From a checkpoint of a small masked image model: encoder norm rmsnorm.
Rows from block 10 of the encoder of a small masked image model, named by matrix and row number. Rows with one number belong to one neuron. Each number is 50 + 10 x the weight over its row's rms, rounded and kept within 0 to 99. All counts start at 0. After the name is the row's rms in percent of the matrix's.
After each neuron's rows are labels from the 100 images, of 14848, where the neuron reaches its highest value: "patch colour" is the nearest of a few named colours to the mean colour under the peak. Only what is clearly more common there than usual is listed. The data: photos with spoken descriptions (Open Images, Localized Narratives).
# fc1: MLP up (encoder.blocks.10.mlp.fc1.weight, 640x160), inputs 80-159
# fc2: MLP down (encoder.blocks.10.mlp.fc2.weight, 160x640, transposed), outputs 80-159

fc1.510 108:55 60 41 56 53 56 46 50 46 51 58 47 39 47 59 61 40 59 58 59 41 50 52 42 37 56 46 55 44 52 44 43 51 49 32 37 48 62 50 52 47 71 56 34 51 40 77 49 36 45 47 57 40 41 44 65 34 58 50 59 55 48 50 64 33 50 39 35 63 70 65 34 30 46 53 43 54 65 54 45
fc2.510 098:45 36 49 60 47 22 50 37 42 57 59 44 46 61 61 48 56 55 32 44 60 48 27 40 50 52 48 61 45 48 45 59 48 55 46 51 47 36 57 45 61 47 41 55 71 58 45 49 46 54 66 60 41 40 41 39 52 46 33 53 39 56 78 72 38 45 65 70 52 32 51 36 69 57 57 51 45 29 30 51
patch colour: grey; pink

fc1.568 105:40 49 47 53 55 49 58 43 30 43 49 41 67 43 21 62 49 59 70 51 47 44 60 47 56 45 50 45 49 48 42 64 39 54 72 63 43 40 53 45 45 68 38 63 56 23 63 57 28 51 49 38 42 54 44 43 45 57 52 40 47 52 38 39 41 49 42 60 31 57 54 53 50 57 54 68 39 62 56 56
fc2.568 110:46 39 55 70 64 41 48 58 54 53 50 41 54 45 60 60 60 39 59 54 41 50 64 62 50 40 56 46 43 50 44 32 58 30 47 41 59 45 61 44 63 64 46 48 59 48 55 49 50 56 56 59 70 51 56 52 52 72 29 44 35 62 80 37 24 38 52 41 41 52 48 40 53 50 34 56 61 68 27 53
patch colour: white; pink

fc1.326 096:37 40 23 47 40 58 44 63 72 79 44 54 48 45 48 50 62 38 47 44 35 46 58 47 40 37 39 53 52 65 55 57 45 58 62 52 54 61 39 55 53 54 70 68 45 47 71 44 41 37 38 55 52 52 65 41 48 55 55 43 49 45 52 45 53 55 61 65 53 55 24 57 62 36 56 67 62 61 36 47
fc2.326 100:40 44 50 55 68 38 53 44 46 41 41 42 40 61 32 63 44 65 38 46 59 48 56 33 60 48 68 46 56 42 56 55 60 24 29 54 44 50 45 56 53 59 40 53 56 58 56 49 70 50 55 51 37 57 57 30 48 65 47 41 56 55 43 57 54 56 55 41 32 48 70 60 51 49 74 66 41 44 44 35
patch colour: grey

fc1.149 118:68 46 63 53 53 44 41 52 32 42 52 66 44 59 48 56 51 53 46 57 53 44 29 64 50 24 53 50 70 48 36 56 62 55 64 52 43 49 54 52 45 58 38 49 60 44 68 39 45 55 49 42 36 70 47 57 47 55 58 48 40 52 45 50 42 48 44 57 45 58 80 41 49 61 53 67 43 44 47 75
fc2.149 128:46 52 50 49 64 39 52 47 65 44 36 49 42 48 55 68 53 47 26 55 51 73 55 43 61 64 41 49 48 50 58 57 67 42 42 57 52 40 47 61 31 55 30 39 45 53 39 34 60 45 46 43 48 39 55 54 48 56 67 46 59 56 50 56 30 62 65 49 56 43 33 54 38 39 39 43 32 63 54 61
patch colour: grey

fc1.522 103:54 69 59 51 53 56 57 69 25 51 58 42 55 31 49 53 37 44 47 38 59 46 68 41 48 39 52 60 39 56 67 71 49 49 59 49 48 45 62 52 42 42 38 65 45 58 44 58 67 42 18 47 51 49 59 41 53 72 53 50 56 52 43 52 49 49 45 71 54 56 61 51 51 49 64 44 69 64 50 48
fc2.522 109:41 50 37 48 30 35 51 64 44 54 62 40 64 49 51 53 57 46 47 55 40 60 62 46 42 61 52 41 62 50 39 50 53 26 36 51 42 51 45 41 50 55 57 48 43 55 56 69 31 55 69 58 51 44 74 54 59 60 59 37 50 60 67 53 45 40 42 48 38 63 45 41 62 41 48 49 56 62 29 56
patch colour: white; pink

fc1.546 093:52 41 67 46 53 58 36 48 35 43 55 48 46 42 70 52 50 59 45 43 38 34 55 45 36 49 45 47 44 56 46 55 37 46 56 54 61 58 37 47 29 55 37 45 66 46 52 45 48 49 50 60 37 47 51 36 43 54 44 37 54 65 46 56 56 63 47 46 60 45 47 30 54 50 41 42 41 60 32 48
fc2.546 078:56 45 64 39 66 54 42 55 70 49 64 51 65 58 55 48 53 56 56 59 41 41 54 51 63 61 52 51 49 42 39 57 42 27 42 40 58 40 35 60 51 44 37 45 53 65 39 60 43 44 52 54 67 52 49 56 50 83 64 61 51 48 39 53 34 60 52 44 59 42 57 51 57 49 52 50 60 56 00 51
patch colour: black

fc1.278 092:63 54 36 64 56 61 57 56 31 39 49 41 36 61 54 38 59 69 49 63 31 38 62 67 43 48 52 39 39 52 48 67 40 47 54 48 57 57 59 28 35 46 41 53 65 58 45 54 47 40 57 49 53 59 42 31 63 47 54 46 43 47 58 59 24 54 62 44 40 52 73 44 43 31 48 37 62 38 47 52
fc2.278 095:57 43 66 52 58 57 48 47 56 50 53 57 67 47 56 46 32 43 49 66 56 52 57 46 56 51 26 51 50 60 38 44 51 48 55 37 39 44 46 52 70 58 54 48 32 49 51 53 61 47 57 47 51 41 48 58 56 54 58 41 50 44 59 54 27 18 54 53 60 42 58 50 52 45 50 61 47 70 32 55
patch colour: grey

fc1.41 088:41 36 65 43 34 74 31 54 35 47 57 50 52 27 52 65 39 53 54 45 48 36 60 31 41 52 55 37 56 64 65 60 49 36 50 46 57 39 63 44 43 69 29 36 51 36 53 68 43 45 34 35 50 49 49 41 52 56 43 59 44 47 56 33 34 48 23 57 55 60 58 41 40 62 59 35 40 28 48 48
fc2.41 082:49 46 57 41 44 55 55 46 51 53 45 57 56 48 45 48 40 53 52 83 54 46 56 48 42 47 40 53 54 51 44 60 41 07 62 56 48 52 50 51 37 54 35 49 54 33 48 57 45 51 47 41 45 58 63 43 61 95 63 56 63 32 45 37 27 56 47 59 45 58 43 52 44 57 63 52 57 52 00 36
patch colour: grey