A small masked image model, trained from scratch: trained on photos with spoken descriptions (Open Images, Localized Narratives).
Rows from block 10 of the encoder of a small masked image model, named by matrix and row number. Rows with one number belong to one neuron. Each number is 200 + 40 x the weight over its row's rms, rounded and kept within 0 to 999. All counts start at 0. After the name is the row's rms in percent of the matrix's.
After each neuron's rows are labels from the 100 images, of 14848, where the neuron reaches its highest value: "strongest on" is what is common among them; "place" is the part of the image that holds the peak. Only what is clearly more common there than usual is listed. The data: photos with spoken descriptions (Open Images, Localized Narratives).
# fc1: MLP up (encoder.blocks.10.mlp.fc1.weight, 640x160), inputs 80-159
# fc2: MLP down (encoder.blocks.10.mlp.fc2.weight, 160x640, transposed), outputs 80-159

fc1.323,100,206,236,185,201,206,136,203,188,196,156,203,218,200,217,208,248,150,196,123,224,206,211,160,241,145,192,229,158,224,195,202,143,238,100,215,206,239,227,148,209,230,198,184,116,173,190,183,152,243,178,226,211,117,233,184,157,186,244,181,191,248,158,180,177,157,196,171,208,186,235,159,173,240,173,178,166,173,266,197,112
fc2.323,072,236,226,168,211,260,246,198,181,252,159,193,186,157,206,238,174,244,190,225,281,176,161,220,123,258,191,219,194,239,151,174,200,225,121,179,199,172,194,188,154,271,208,179,203,209,182,189,211,160,202,139,191,217,217,160,224,226,332,213,235,190,204,204,221,146,172,194,236,238,248,224,263,137,190,163,179,139,148,0,188
strongest on: text has "sky"; text has "trees"; text has "buildings"
place: top centre

fc1.372,100,183,169,190,192,193,265,179,222,120,215,257,173,199,150,233,226,229,139,221,176,198,234,156,205,213,184,240,229,124,182,189,192,192,149,208,187,268,221,238,195,118,197,236,182,205,174,211,193,198,147,161,191,155,261,139,201,186,185,156,222,259,190,237,150,237,259,215,239,163,234,195,170,160,213,217,216,230,209,137,185
fc2.372,117,178,204,171,179,238,145,201,148,156,151,284,214,184,266,215,255,184,219,49,166,191,238,233,217,186,170,153,197,260,208,183,181,193,159,164,173,195,242,211,149,277,253,318,170,270,126,266,237,214,189,299,188,168,187,243,177,200,222,271,203,186,242,258,333,212,167,190,210,169,182,152,230,199,204,251,202,141,207,159,180
strongest on: text has "text"
place: top left

fc1.412,094,193,194,254,140,169,233,157,272,176,176,182,142,151,193,188,266,180,192,208,195,210,205,249,226,200,180,194,179,202,174,240,172,233,123,218,268,223,203,190,140,137,154,189,130,181,252,219,180,268,247,141,251,244,168,235,179,164,229,265,143,269,258,225,216,168,334,196,240,163,227,169,201,152,197,195,204,208,187,188,224
fc2.412,072,218,170,213,215,163,232,199,252,206,212,192,204,198,180,181,213,206,203,182,327,250,227,195,222,229,155,200,202,228,146,165,169,165,36,207,231,223,206,230,201,154,205,208,201,235,220,176,177,229,208,155,200,169,174,169,187,228,353,236,212,202,232,169,169,76,203,227,245,201,239,157,173,166,221,230,249,252,165,0,218
strongest on: text has "text"
place: bottom right

fc1.202,106,143,188,189,264,248,218,195,179,272,198,155,218,207,151,198,270,204,166,131,259,170,177,247,219,143,152,169,196,208,212,161,187,225,158,198,145,205,174,168,181,156,162,178,156,193,169,176,256,160,177,192,171,223,207,233,204,266,262,220,275,183,231,233,255,160,134,241,167,224,241,220,241,197,158,158,226,143,169,177,154
fc2.202,121,258,205,129,207,252,184,218,249,179,267,187,222,140,173,242,171,203,194,200,241,215,219,191,219,244,190,267,220,174,187,230,206,159,206,193,295,103,183,202,236,218,138,175,266,216,219,190,146,187,246,111,228,239,201,219,188,235,283,257,231,239,172,196,161,120,254,198,179,232,196,213,191,169,176,156,120,148,162,131,220
strongest on: text has "white"
place: top right

fc1.86,090,211,169,220,177,157,223,179,196,178,201,207,145,195,155,217,121,177,224,185,238,182,163,154,181,180,207,130,280,155,257,262,157,203,216,223,250,177,234,177,160,178,190,179,184,103,163,194,167,237,180,195,118,260,139,201,204,192,284,142,187,261,208,200,219,174,303,215,164,128,149,157,240,204,168,219,151,237,203,245,236
fc2.86,101,207,204,201,213,230,218,247,151,210,192,187,238,194,203,215,207,199,167,172,293,230,209,237,204,245,164,195,192,216,188,158,139,162,73,209,130,203,186,216,226,236,216,180,230,214,144,154,233,230,196,191,202,181,219,149,217,218,328,211,224,197,93,221,178,138,193,249,184,236,162,230,220,152,213,267,196,199,213,9,213
strongest on: text has "grass"; text has "trees"; text has "ground"
place: bottom left

fc1.334,125,204,204,206,211,166,226,213,148,192,177,249,166,143,179,194,244,170,155,222,210,158,219,152,325,149,145,181,276,239,181,142,193,133,173,195,208,216,169,265,237,138,183,224,225,165,173,172,153,217,163,146,149,268,179,212,196,210,191,223,240,217,178,207,169,189,177,170,201,152,190,228,251,212,218,168,252,150,217,163,159
fc2.334,157,176,158,222,197,265,211,221,204,254,169,233,204,205,202,174,222,223,221,210,149,170,179,143,217,205,157,235,159,217,203,163,247,219,210,192,206,159,194,110,194,239,245,243,180,140,166,192,153,255,252,175,217,208,163,248,208,246,223,206,304,215,236,182,167,227,229,178,208,147,123,201,235,224,229,209,259,166,181,208,217
strongest on: text has "sky"; text has "trees"; text has "grass"; text has "plants"
place: top left

fc1.246,119,235,190,183,201,174,247,257,182,193,233,204,272,182,205,239,169,269,188,287,196,201,216,208,254,154,211,238,206,183,121,182,248,225,210,257,181,178,211,167,232,200,268,254,205,275,183,191,204,180,210,250,188,129,229,168,186,132,229,133,153,215,169,182,201,205,245,157,263,182,242,136,179,108,262,195,225,267,157,192,282
fc2.246,122,172,281,182,174,148,300,283,193,260,196,177,113,131,185,202,179,210,159,251,227,120,158,252,251,220,195,236,158,208,260,173,185,228,192,178,177,200,247,175,207,162,232,223,182,234,204,271,156,270,211,173,190,258,210,223,156,207,227,179,149,177,252,225,138,155,243,180,181,159,221,224,176,241,179,150,164,178,227,80,193
strongest on: text has "text"
place: middle left