config.toml
model = "masked image model"
horizontal_flip = true
color_jitter = 0.2
mask_ratio = 0.6
loss = "mse"
encoder_norm = "rmsnorm"
encoder_fused_qkv = true
encoder_bias = "all"
encoder_parallel_block = false
encoder_dropout = 0.05
encoder_positions = "learned"
optimizer = "cautious_adamw"
beta2 = 0.98
eps = 1e-06
epochs = 132.9
Rows from block 10 of the encoder of a small masked image model, named by matrix and row number. Rows with one number belong to one neuron. Each number is 500 + 50 x the weight over its row's rms, rounded and kept within 0 to 999. All counts start at 0. Numbers have three digits each.
After each neuron's rows are labels from the 100 images, of 14848, where the neuron reaches its highest value: "top examples" is what is common among them; "colour at peak" is the nearest of a few named colours to the mean colour under the peak. Only what is clearly more common there than usual is listed. The data: photos with spoken descriptions (Open Images, Localized Narratives). In brackets: how many of the 100, against the usual share in percent.
# fc1: MLP up (encoder.blocks.10.mlp.fc1.weight, 640x160), inputs 0-79
# fc2: MLP down (encoder.blocks.10.mlp.fc2.weight, 160x640, transposed), outputs 0-79

fc1.155:548531474462469516480518566491500459499563459522415488392517522515451463465445462458496544556451488468478612427490575489531496455540441526509563569532491553519552489438487489556470385527445506541517516556539490487461487505420491512517412548
fc2.155:530523460494549404522554452424536506438424595563522533518532514514569555500474513446535444575511500377487466502474456527487421487518480491484528536439547470487549522588471498488496511499445547444474513464414498533461451471531478436487435444
top examples: text has "red" (30 vs 3.6)
colour at peak: red (60 vs 0.5)

fc1.614:471505484534457575467474481505526532526484464556553561487497483496437588479578479552528516533534491558537561556473475489515552559459524558487563488467434491463478537453551433379508519459565435471602510498466500530419470498480524563495488525
fc2.614:525529529537458543480514511552497485473481465475529549465584405512528462464502452548451603532464550640570565493495529487503527499564442452589458414410454559489452456432547471503491533566474471521548450370518502484483503445456397503531478414
top examples: text has "woman" (26 vs 9.3)
colour at peak: pink (39 vs 9.3)

fc1.565:505446504582431404554515483465482529538492474512509507490609519542588475413392486522544539473549519490443531478514509506437415585526514458520476572475495480454479476446492502448432447448501503519500532493455478448522541482429511575470455512
fc2.565:513490541481486494474532517541493541493538457529495543446562496591470551457544562540469547559461443480498483529427498478513515575490434523530493495486491458510443452544492514521457539460481471511513520467478442506482457428490490542485487429
top examples: text has "black" (26 vs 9.6)
colour at peak: black (100 vs 13.7)

fc1.337:468469574464436530468504464464504451458433523484537549556568568546458492537459495486556501467608501551586510540425510469510600455465517514499556502480491501477563481598523457438548472510446525490482495491443513411487447450458490587579459526
fc2.337:531425553505504492529560465522504452540496546433445437470457470459525491439560486538511509579489463468453480376603491504468450510455505494499403505553576495554413465488470549645501514541519540486555531574492558549465589545546465483506515475
top examples: text has "plants" (29 vs 10.2)
colour at peak: grey (62 vs 34.9)

fc1.608:556514488496583485478486533540601559425572511525552438456554478534445484583462463513472614471527518447451550511452395572470455495519549536452530579525475479490529561423404485500408443474518505531562489433448440467415526515514482511602445500
fc2.608:441520460547475479418479537548487532570484459501481478533527379529492456519553480576449518415536403551435580488485509562541609429520488491591432473503505451471504548577474582549508535585436484530533476401522585504521498536419420591474537482
top examples: text has "sky" (55 vs 24.5)
colour at peak: pink (28 vs 9.3); white (26 vs 6.2)

fc1.164:457451516494603460459520550540443493525581516456516493435565468585388478482511369504432518577516476502508610445467496485476557513477512574621494533492527486615432568515502502474539321512422472571570522582522488488516486478536445539530420567
fc2.164:477454410485460455506495456423539508420435513555521496526549534547624480540550560463546383465496501460452428490479464561516462490477586535467567517510542485463482506509522520464511502449502521473501535529422509556494491571523556444524419518
top examples: text has "red" (33 vs 3.6); text has "color" (32 vs 13.2)
colour at peak: red (76 vs 0.5)

fc1.330:593499495518463469433465423432556570423437568554498392478577606570541511516361482611515534410554575462473532568436519509475446482397441518444473562489442480465494492527515526576503569420476450455515541508485531520509573448403492404555473567
fc2.330:526474460537527616457522419472516505519494460379459473536548464417526461565524496548477568652462478496529494486497497463507492503567549523499436462462545601498514534454548488425546453531510526554467482487497460556542418482547498572502622538
top examples: text has "sky" (60 vs 24.5); text has "trees" (56 vs 27.2)
colour at peak: grey (72 vs 34.9)

fc1.157:505570552511473521440487527533528431551553552640432537535578550561546606505522506484546583441494497449508450541490441506448473518519460560470455554536528517530637518521494481425536417521466458431423502532527465534541495503489616543553491550
fc2.157:582491483459529518445444486503489445470491494459455522448457331444539519446603534501557519410440580447433499525487508423454536447570483523518431419459519528576487457438385474467439534490505536565471434504469482427584556495489469563521577488
top examples: text has "wall" (42 vs 19.7)
colour at peak: grey (71 vs 34.9)

fc1.372:553537463498493481420373595504588453454504556507505546544522530483512518503533568549496531539434531558600484402479409537501448447533515477557476658558476487571555423468457496527523555458476466493578648527381577495485577402543508475453538505
fc2.372:482489440453431425558455500484506558478522491502458417476422482449532442545430532461556504455547533510421546555447503528558473440501523506474529559553526533518539570490451514460469472565529463501527520397516440521475479513510517496507518496
top examples: text has "text" (27 vs 6.5)
colour at peak: white (57 vs 6.2); pink (29 vs 9.3)

fc1.195:501595479613450462526536517483424467481459511474482461499534527449485454514556464546425510414415460532422446498455514533530535502570470503470466556430518476372551492499582434535543525416477426480522532450459541430447517451447480605376451479
fc2.195:539487569430618470476427492481496465468528508489502517486516567474484384464477476518529515537365593507518474577519500489494500456545520525585556479550448502498431427465505469455473495542537506478444502610550454576535490607533491415498517490
top examples: text has "grass" (38 vs 9.8); text has "plants" (33 vs 10.2)
colour at peak: brown (61 vs 31.7)

fc1.342:438438513515502566518483485579481537413506583523502595473403497478480446545440480483503442487498551391454510511496589606553524461533437472478527487526487518503563515528510434490513472428593471466464456532554513505571465553519467606528494545
fc2.342:527521630526504472411486553582482497620477482564482541544602461498487514483502525498460535506476479551481484578406484450547462510480432441479546509499470521489481442522498554551520558505528524481527434510526484453511526419447451445581577399
top examples: text has "plants" (40 vs 10.2)
colour at peak: green (26 vs 0.7)

fc1.115:564447503439494502540494578549532553473600513518457418465462494555462558484549517539548416512463470455506542519474515515481503543493567381488473517506495547455475457504444551569484489482442493623501545412514466629485530470547499488518547397
fc2.115:466539550508466513480451472521513512538531539503569463456518466527544485456454602473519584474465547512458549500537471529501474436493475434575402570472467466449515545537487508437553507439434565466450526472477474511503484502429531531511639570
top examples: text has "black" (28 vs 9.6)
colour at peak: white (34 vs 6.2); pink (34 vs 9.3)

fc1.120:489531524492507510511534540541566483499521524545410466410467531498394556410529602450538447535558444504495557573536442489551480539476472518498522524597610370495582423495538471448551455385472529500519459511449529488451436574388594512450441463
fc2.120:450547604477559458448524538505502450483454476510536491572427498466463476562507439541508553389486451521504500506484501547539573482513457514519500465521546475433569478561462519463531481461442437477504469448487565462513450508520466520484487519
top examples: text has "text" (33 vs 6.5)
colour at peak: grey (61 vs 34.9)

fc1.412:546496460512410530479578462481586489450514583499458485486585552490521505454506474500466386468488505512437493448540445504512458495503539552430491520547514459469587483434500515528507457361501560513534531494558441508411513457560512597543504333
fc2.412:474514462503507433515419550542485566515508481543569502525494522510507552508512510491519489442533499469492494451519503491469475484500447514499461497469542526535500556471456527528463505505467495489470509534543476497525436507506460559466478541
top examples: text has "text" (28 vs 6.5)
colour at peak: white (57 vs 6.2)

fc1.171:496528428564531543454439476494407496429566483509602528546587555430465490585625608531497506570507560573537552556501482507575553489545551412511517440459528494458465514556531465503526523452527549491489564443474522560592453442534538563488546495
fc2.171:486487511437452577539572571525486510615514533507529419574423497611539540525425507531437530552435483501506442506512493529447443534460495506541440481534488472468563549482435455541486508490433521483454519520539494514413517482456540519479581550
top examples: text has "plants" (29 vs 10.2)
colour at peak: grey (71 vs 34.9)

fc1.51:517463587423494468514518505563509449498514467513427561516485530559409503427530468454512541514476495444438466358502560462474494486483516507544434486535507490485471448576535465504472469581598444476529458419568555482446508633464623460504476468
fc2.51:470486507489512494480538525511514495531476439493475447516516499485507429529498504516491520550508504563552498520460506501489566516492478504505456459526495501513474490426451449537539534495454429498481493476483469438548506464498421552505441453
top examples: text has "wall" (40 vs 19.7); text has "table" (29 vs 12.4)
colour at peak: brown (87 vs 31.7)

fc1.383:508492475489481548510502568408399508445471533558363598533479477505488535541506486506542493499479478432407449581431577463481532492568515520514561483461517506464468541528571499536567548468446559415394474542603561455515575534547418451524536557
fc2.383:494523400516484433465519544496521524480486529483472480480535412491507548509493397563485535525412462554489511497470485508530516492471459503556496455501535502514560499441513500562527496435444496475526494430499559513520450457482338571417487480
top examples: text has "people" (44 vs 21.7)
colour at peak: brown (61 vs 31.7)