python train.py --encoder_arch="vit" --train_examples=50862 --crop_scale_min=0.5 --encoder_qk_norm=false --encoder_layers=16 --norm_pix_loss=false --decoder_layers=2 --residual_init="scaled_by_depth" --learning_rate=0.0016 --batch_size=512 --lr_schedule="cosine"
Rows from block 3 of the encoder of a small masked image model, named by matrix and row number. Rows with one number belong to one neuron. Each number is 200 + 20 x the weight over its row's rms, rounded and kept within 0 to 999. All counts start at 0.
After each neuron's rows are labels from the 100 images, of 14848, where the neuron reaches its highest value: "responds to" is what is common among them; "colour at peak" is the nearest of a few named colours to the mean colour under the peak. Only what is clearly more common there than usual is listed. The data: photos with spoken descriptions (Open Images, Localized Narratives). In brackets: how many of the 100.
# fc1: MLP up (encoder.blocks.3.mlp.fc1.weight, 640x160), inputs 0-79
# fc2: MLP down (encoder.blocks.3.mlp.fc2.weight, 160x640, transposed), outputs 0-79

fc1.228,204,171,180,209,185,213,211,181,186,190,209,189,214,211,209,193,214,191,167,233,207,187,197,165,170,202,190,179,184,205,193,222,202,176,165,226,238,202,214,216,209,169,195,211,174,233,212,174,203,174,194,178,150,199,222,211,201,194,158,208,185,217,240,165,216,173,179,186,239,192,192,226,236,202,176,211,193,217,198,194
fc2.228,208,195,225,170,208,202,191,182,187,205,205,207,197,175,198,215,192,204,212,260,227,170,178,194,179,165,207,210,205,211,180,236,195,171,196,193,162,179,189,213,209,172,183,167,183,225,191,203,236,185,209,214,210,211,196,190,216,175,224,198,211,226,187,170,218,187,202,167,198,206,183,200,202,175,203,219,203,198,201,214
responds to: text has "holding" (37)
colour at peak: black (62)

fc1.128,201,196,190,235,186,154,238,211,201,189,191,202,204,223,215,222,188,179,200,201,211,218,158,205,189,146,211,206,206,167,185,232,184,218,191,208,192,212,218,190,187,209,163,191,231,213,188,203,164,201,183,220,215,205,211,199,206,200,192,183,188,221,205,168,220,172,205,166,209,208,243,184,207,193,164,222,201,186,201,226
fc2.128,201,195,222,242,188,183,196,184,234,210,196,178,215,215,199,179,178,217,167,212,208,183,180,181,196,173,186,167,173,188,202,192,189,187,180,206,198,191,202,199,188,228,176,211,185,188,195,191,201,192,187,195,210,186,212,193,171,211,184,207,205,234,230,184,176,192,183,194,240,192,205,221,225,195,174,199,209,200,204,226
responds to: text has "yellow" (27)
colour at peak: yellow (56); orange (37)

fc1.168,201,208,200,222,199,252,199,239,184,188,222,197,159,170,180,196,198,213,183,176,245,184,197,183,195,231,223,165,195,230,197,208,210,181,219,214,211,203,197,179,168,214,177,187,186,226,201,207,187,207,193,197,222,202,197,226,207,213,217,217,198,197,247,194,179,192,192,204,204,217,224,204,172,226,179,215,186,207,213,218
fc2.168,213,203,229,206,210,224,201,228,207,200,202,171,211,195,204,209,209,171,212,194,191,184,200,199,189,193,183,212,184,256,200,206,188,169,198,225,200,216,183,209,219,178,185,180,208,180,194,188,233,196,202,167,197,201,222,226,193,189,188,231,207,155,186,214,197,185,206,238,182,221,184,190,175,233,143,184,204,206,241,234
responds to: text has "sky" (50)
colour at peak: white (60)

fc1.495,209,163,196,233,200,194,202,213,193,204,210,209,197,194,200,200,196,186,243,232,189,190,182,177,229,202,212,172,215,209,176,184,200,143,155,179,190,181,190,220,180,163,198,206,224,174,216,182,185,222,216,203,194,191,207,217,198,182,202,175,244,178,222,187,177,148,174,176,166,197,226,180,207,215,236,241,214,220,202,215
fc2.495,183,184,171,197,205,199,220,197,216,212,197,233,217,195,190,177,250,222,157,223,191,166,200,215,151,207,185,187,160,225,211,227,205,255,210,203,196,180,197,210,190,206,206,184,210,201,153,208,190,186,194,202,205,163,202,199,198,215,202,196,199,197,177,190,214,239,242,179,214,195,201,202,242,191,231,160,200,175,206,183
responds to: text has "green" (25)
colour at peak: green (73)

fc1.456,217,216,162,216,179,178,224,207,180,203,202,157,192,189,186,197,221,200,186,188,218,208,210,235,163,214,191,238,191,208,182,203,209,188,203,231,184,181,219,185,229,198,190,208,178,197,238,144,219,191,210,208,207,200,202,194,191,194,160,193,213,214,152,208,189,172,189,199,213,207,198,192,222,198,176,207,185,209,206,224
fc2.456,187,189,247,206,200,206,192,184,229,222,200,190,193,203,180,204,203,215,206,243,186,194,189,208,195,194,202,226,225,223,238,219,188,193,213,179,209,208,192,234,209,201,201,182,169,206,218,195,237,229,230,231,190,188,180,206,201,198,216,204,213,166,174,188,191,190,194,205,171,232,184,195,167,149,227,237,182,214,195,193
responds to: text has "red" (28)
colour at peak: red (66)

fc1.291,221,185,192,182,171,198,212,228,178,180,209,169,198,206,193,205,185,236,188,215,223,198,207,250,228,176,219,178,225,183,238,178,217,212,208,193,181,167,183,170,175,186,190,159,206,203,205,236,220,217,210,186,209,189,210,209,190,207,194,190,220,195,188,187,202,147,166,215,203,195,217,169,188,196,210,200,166,219,223,165
fc2.291,210,228,234,219,187,199,215,189,229,191,192,217,194,204,236,179,190,199,211,230,181,257,195,215,237,203,166,224,171,192,232,189,192,180,207,203,171,200,195,202,207,204,201,214,248,174,187,195,210,187,205,163,201,191,212,210,196,220,205,199,206,204,172,209,173,179,203,164,177,174,187,183,199,218,196,212,241,187,229,202
responds to: text has "grass" (27)
colour at peak: grey (70)

fc1.42,181,184,198,223,200,184,165,234,231,172,207,212,158,199,186,230,218,184,212,196,200,213,223,175,255,176,171,229,177,213,203,183,185,187,167,186,198,202,183,193,196,214,182,234,162,223,196,191,189,181,222,197,176,243,174,205,201,207,204,170,191,199,202,228,198,172,179,171,179,212,194,180,171,216,203,175,218,197,176,234
fc2.42,206,179,193,222,215,190,174,184,227,187,216,219,174,195,201,196,223,180,220,198,197,190,212,169,206,181,182,155,163,186,227,190,196,208,182,205,222,171,202,202,228,172,202,233,194,160,172,201,233,218,221,202,196,212,179,229,212,186,212,185,213,182,159,211,181,191,172,205,199,170,203,221,208,232,205,203,184,236,170,175
responds to: text has "plants" (26)
colour at peak: green (46)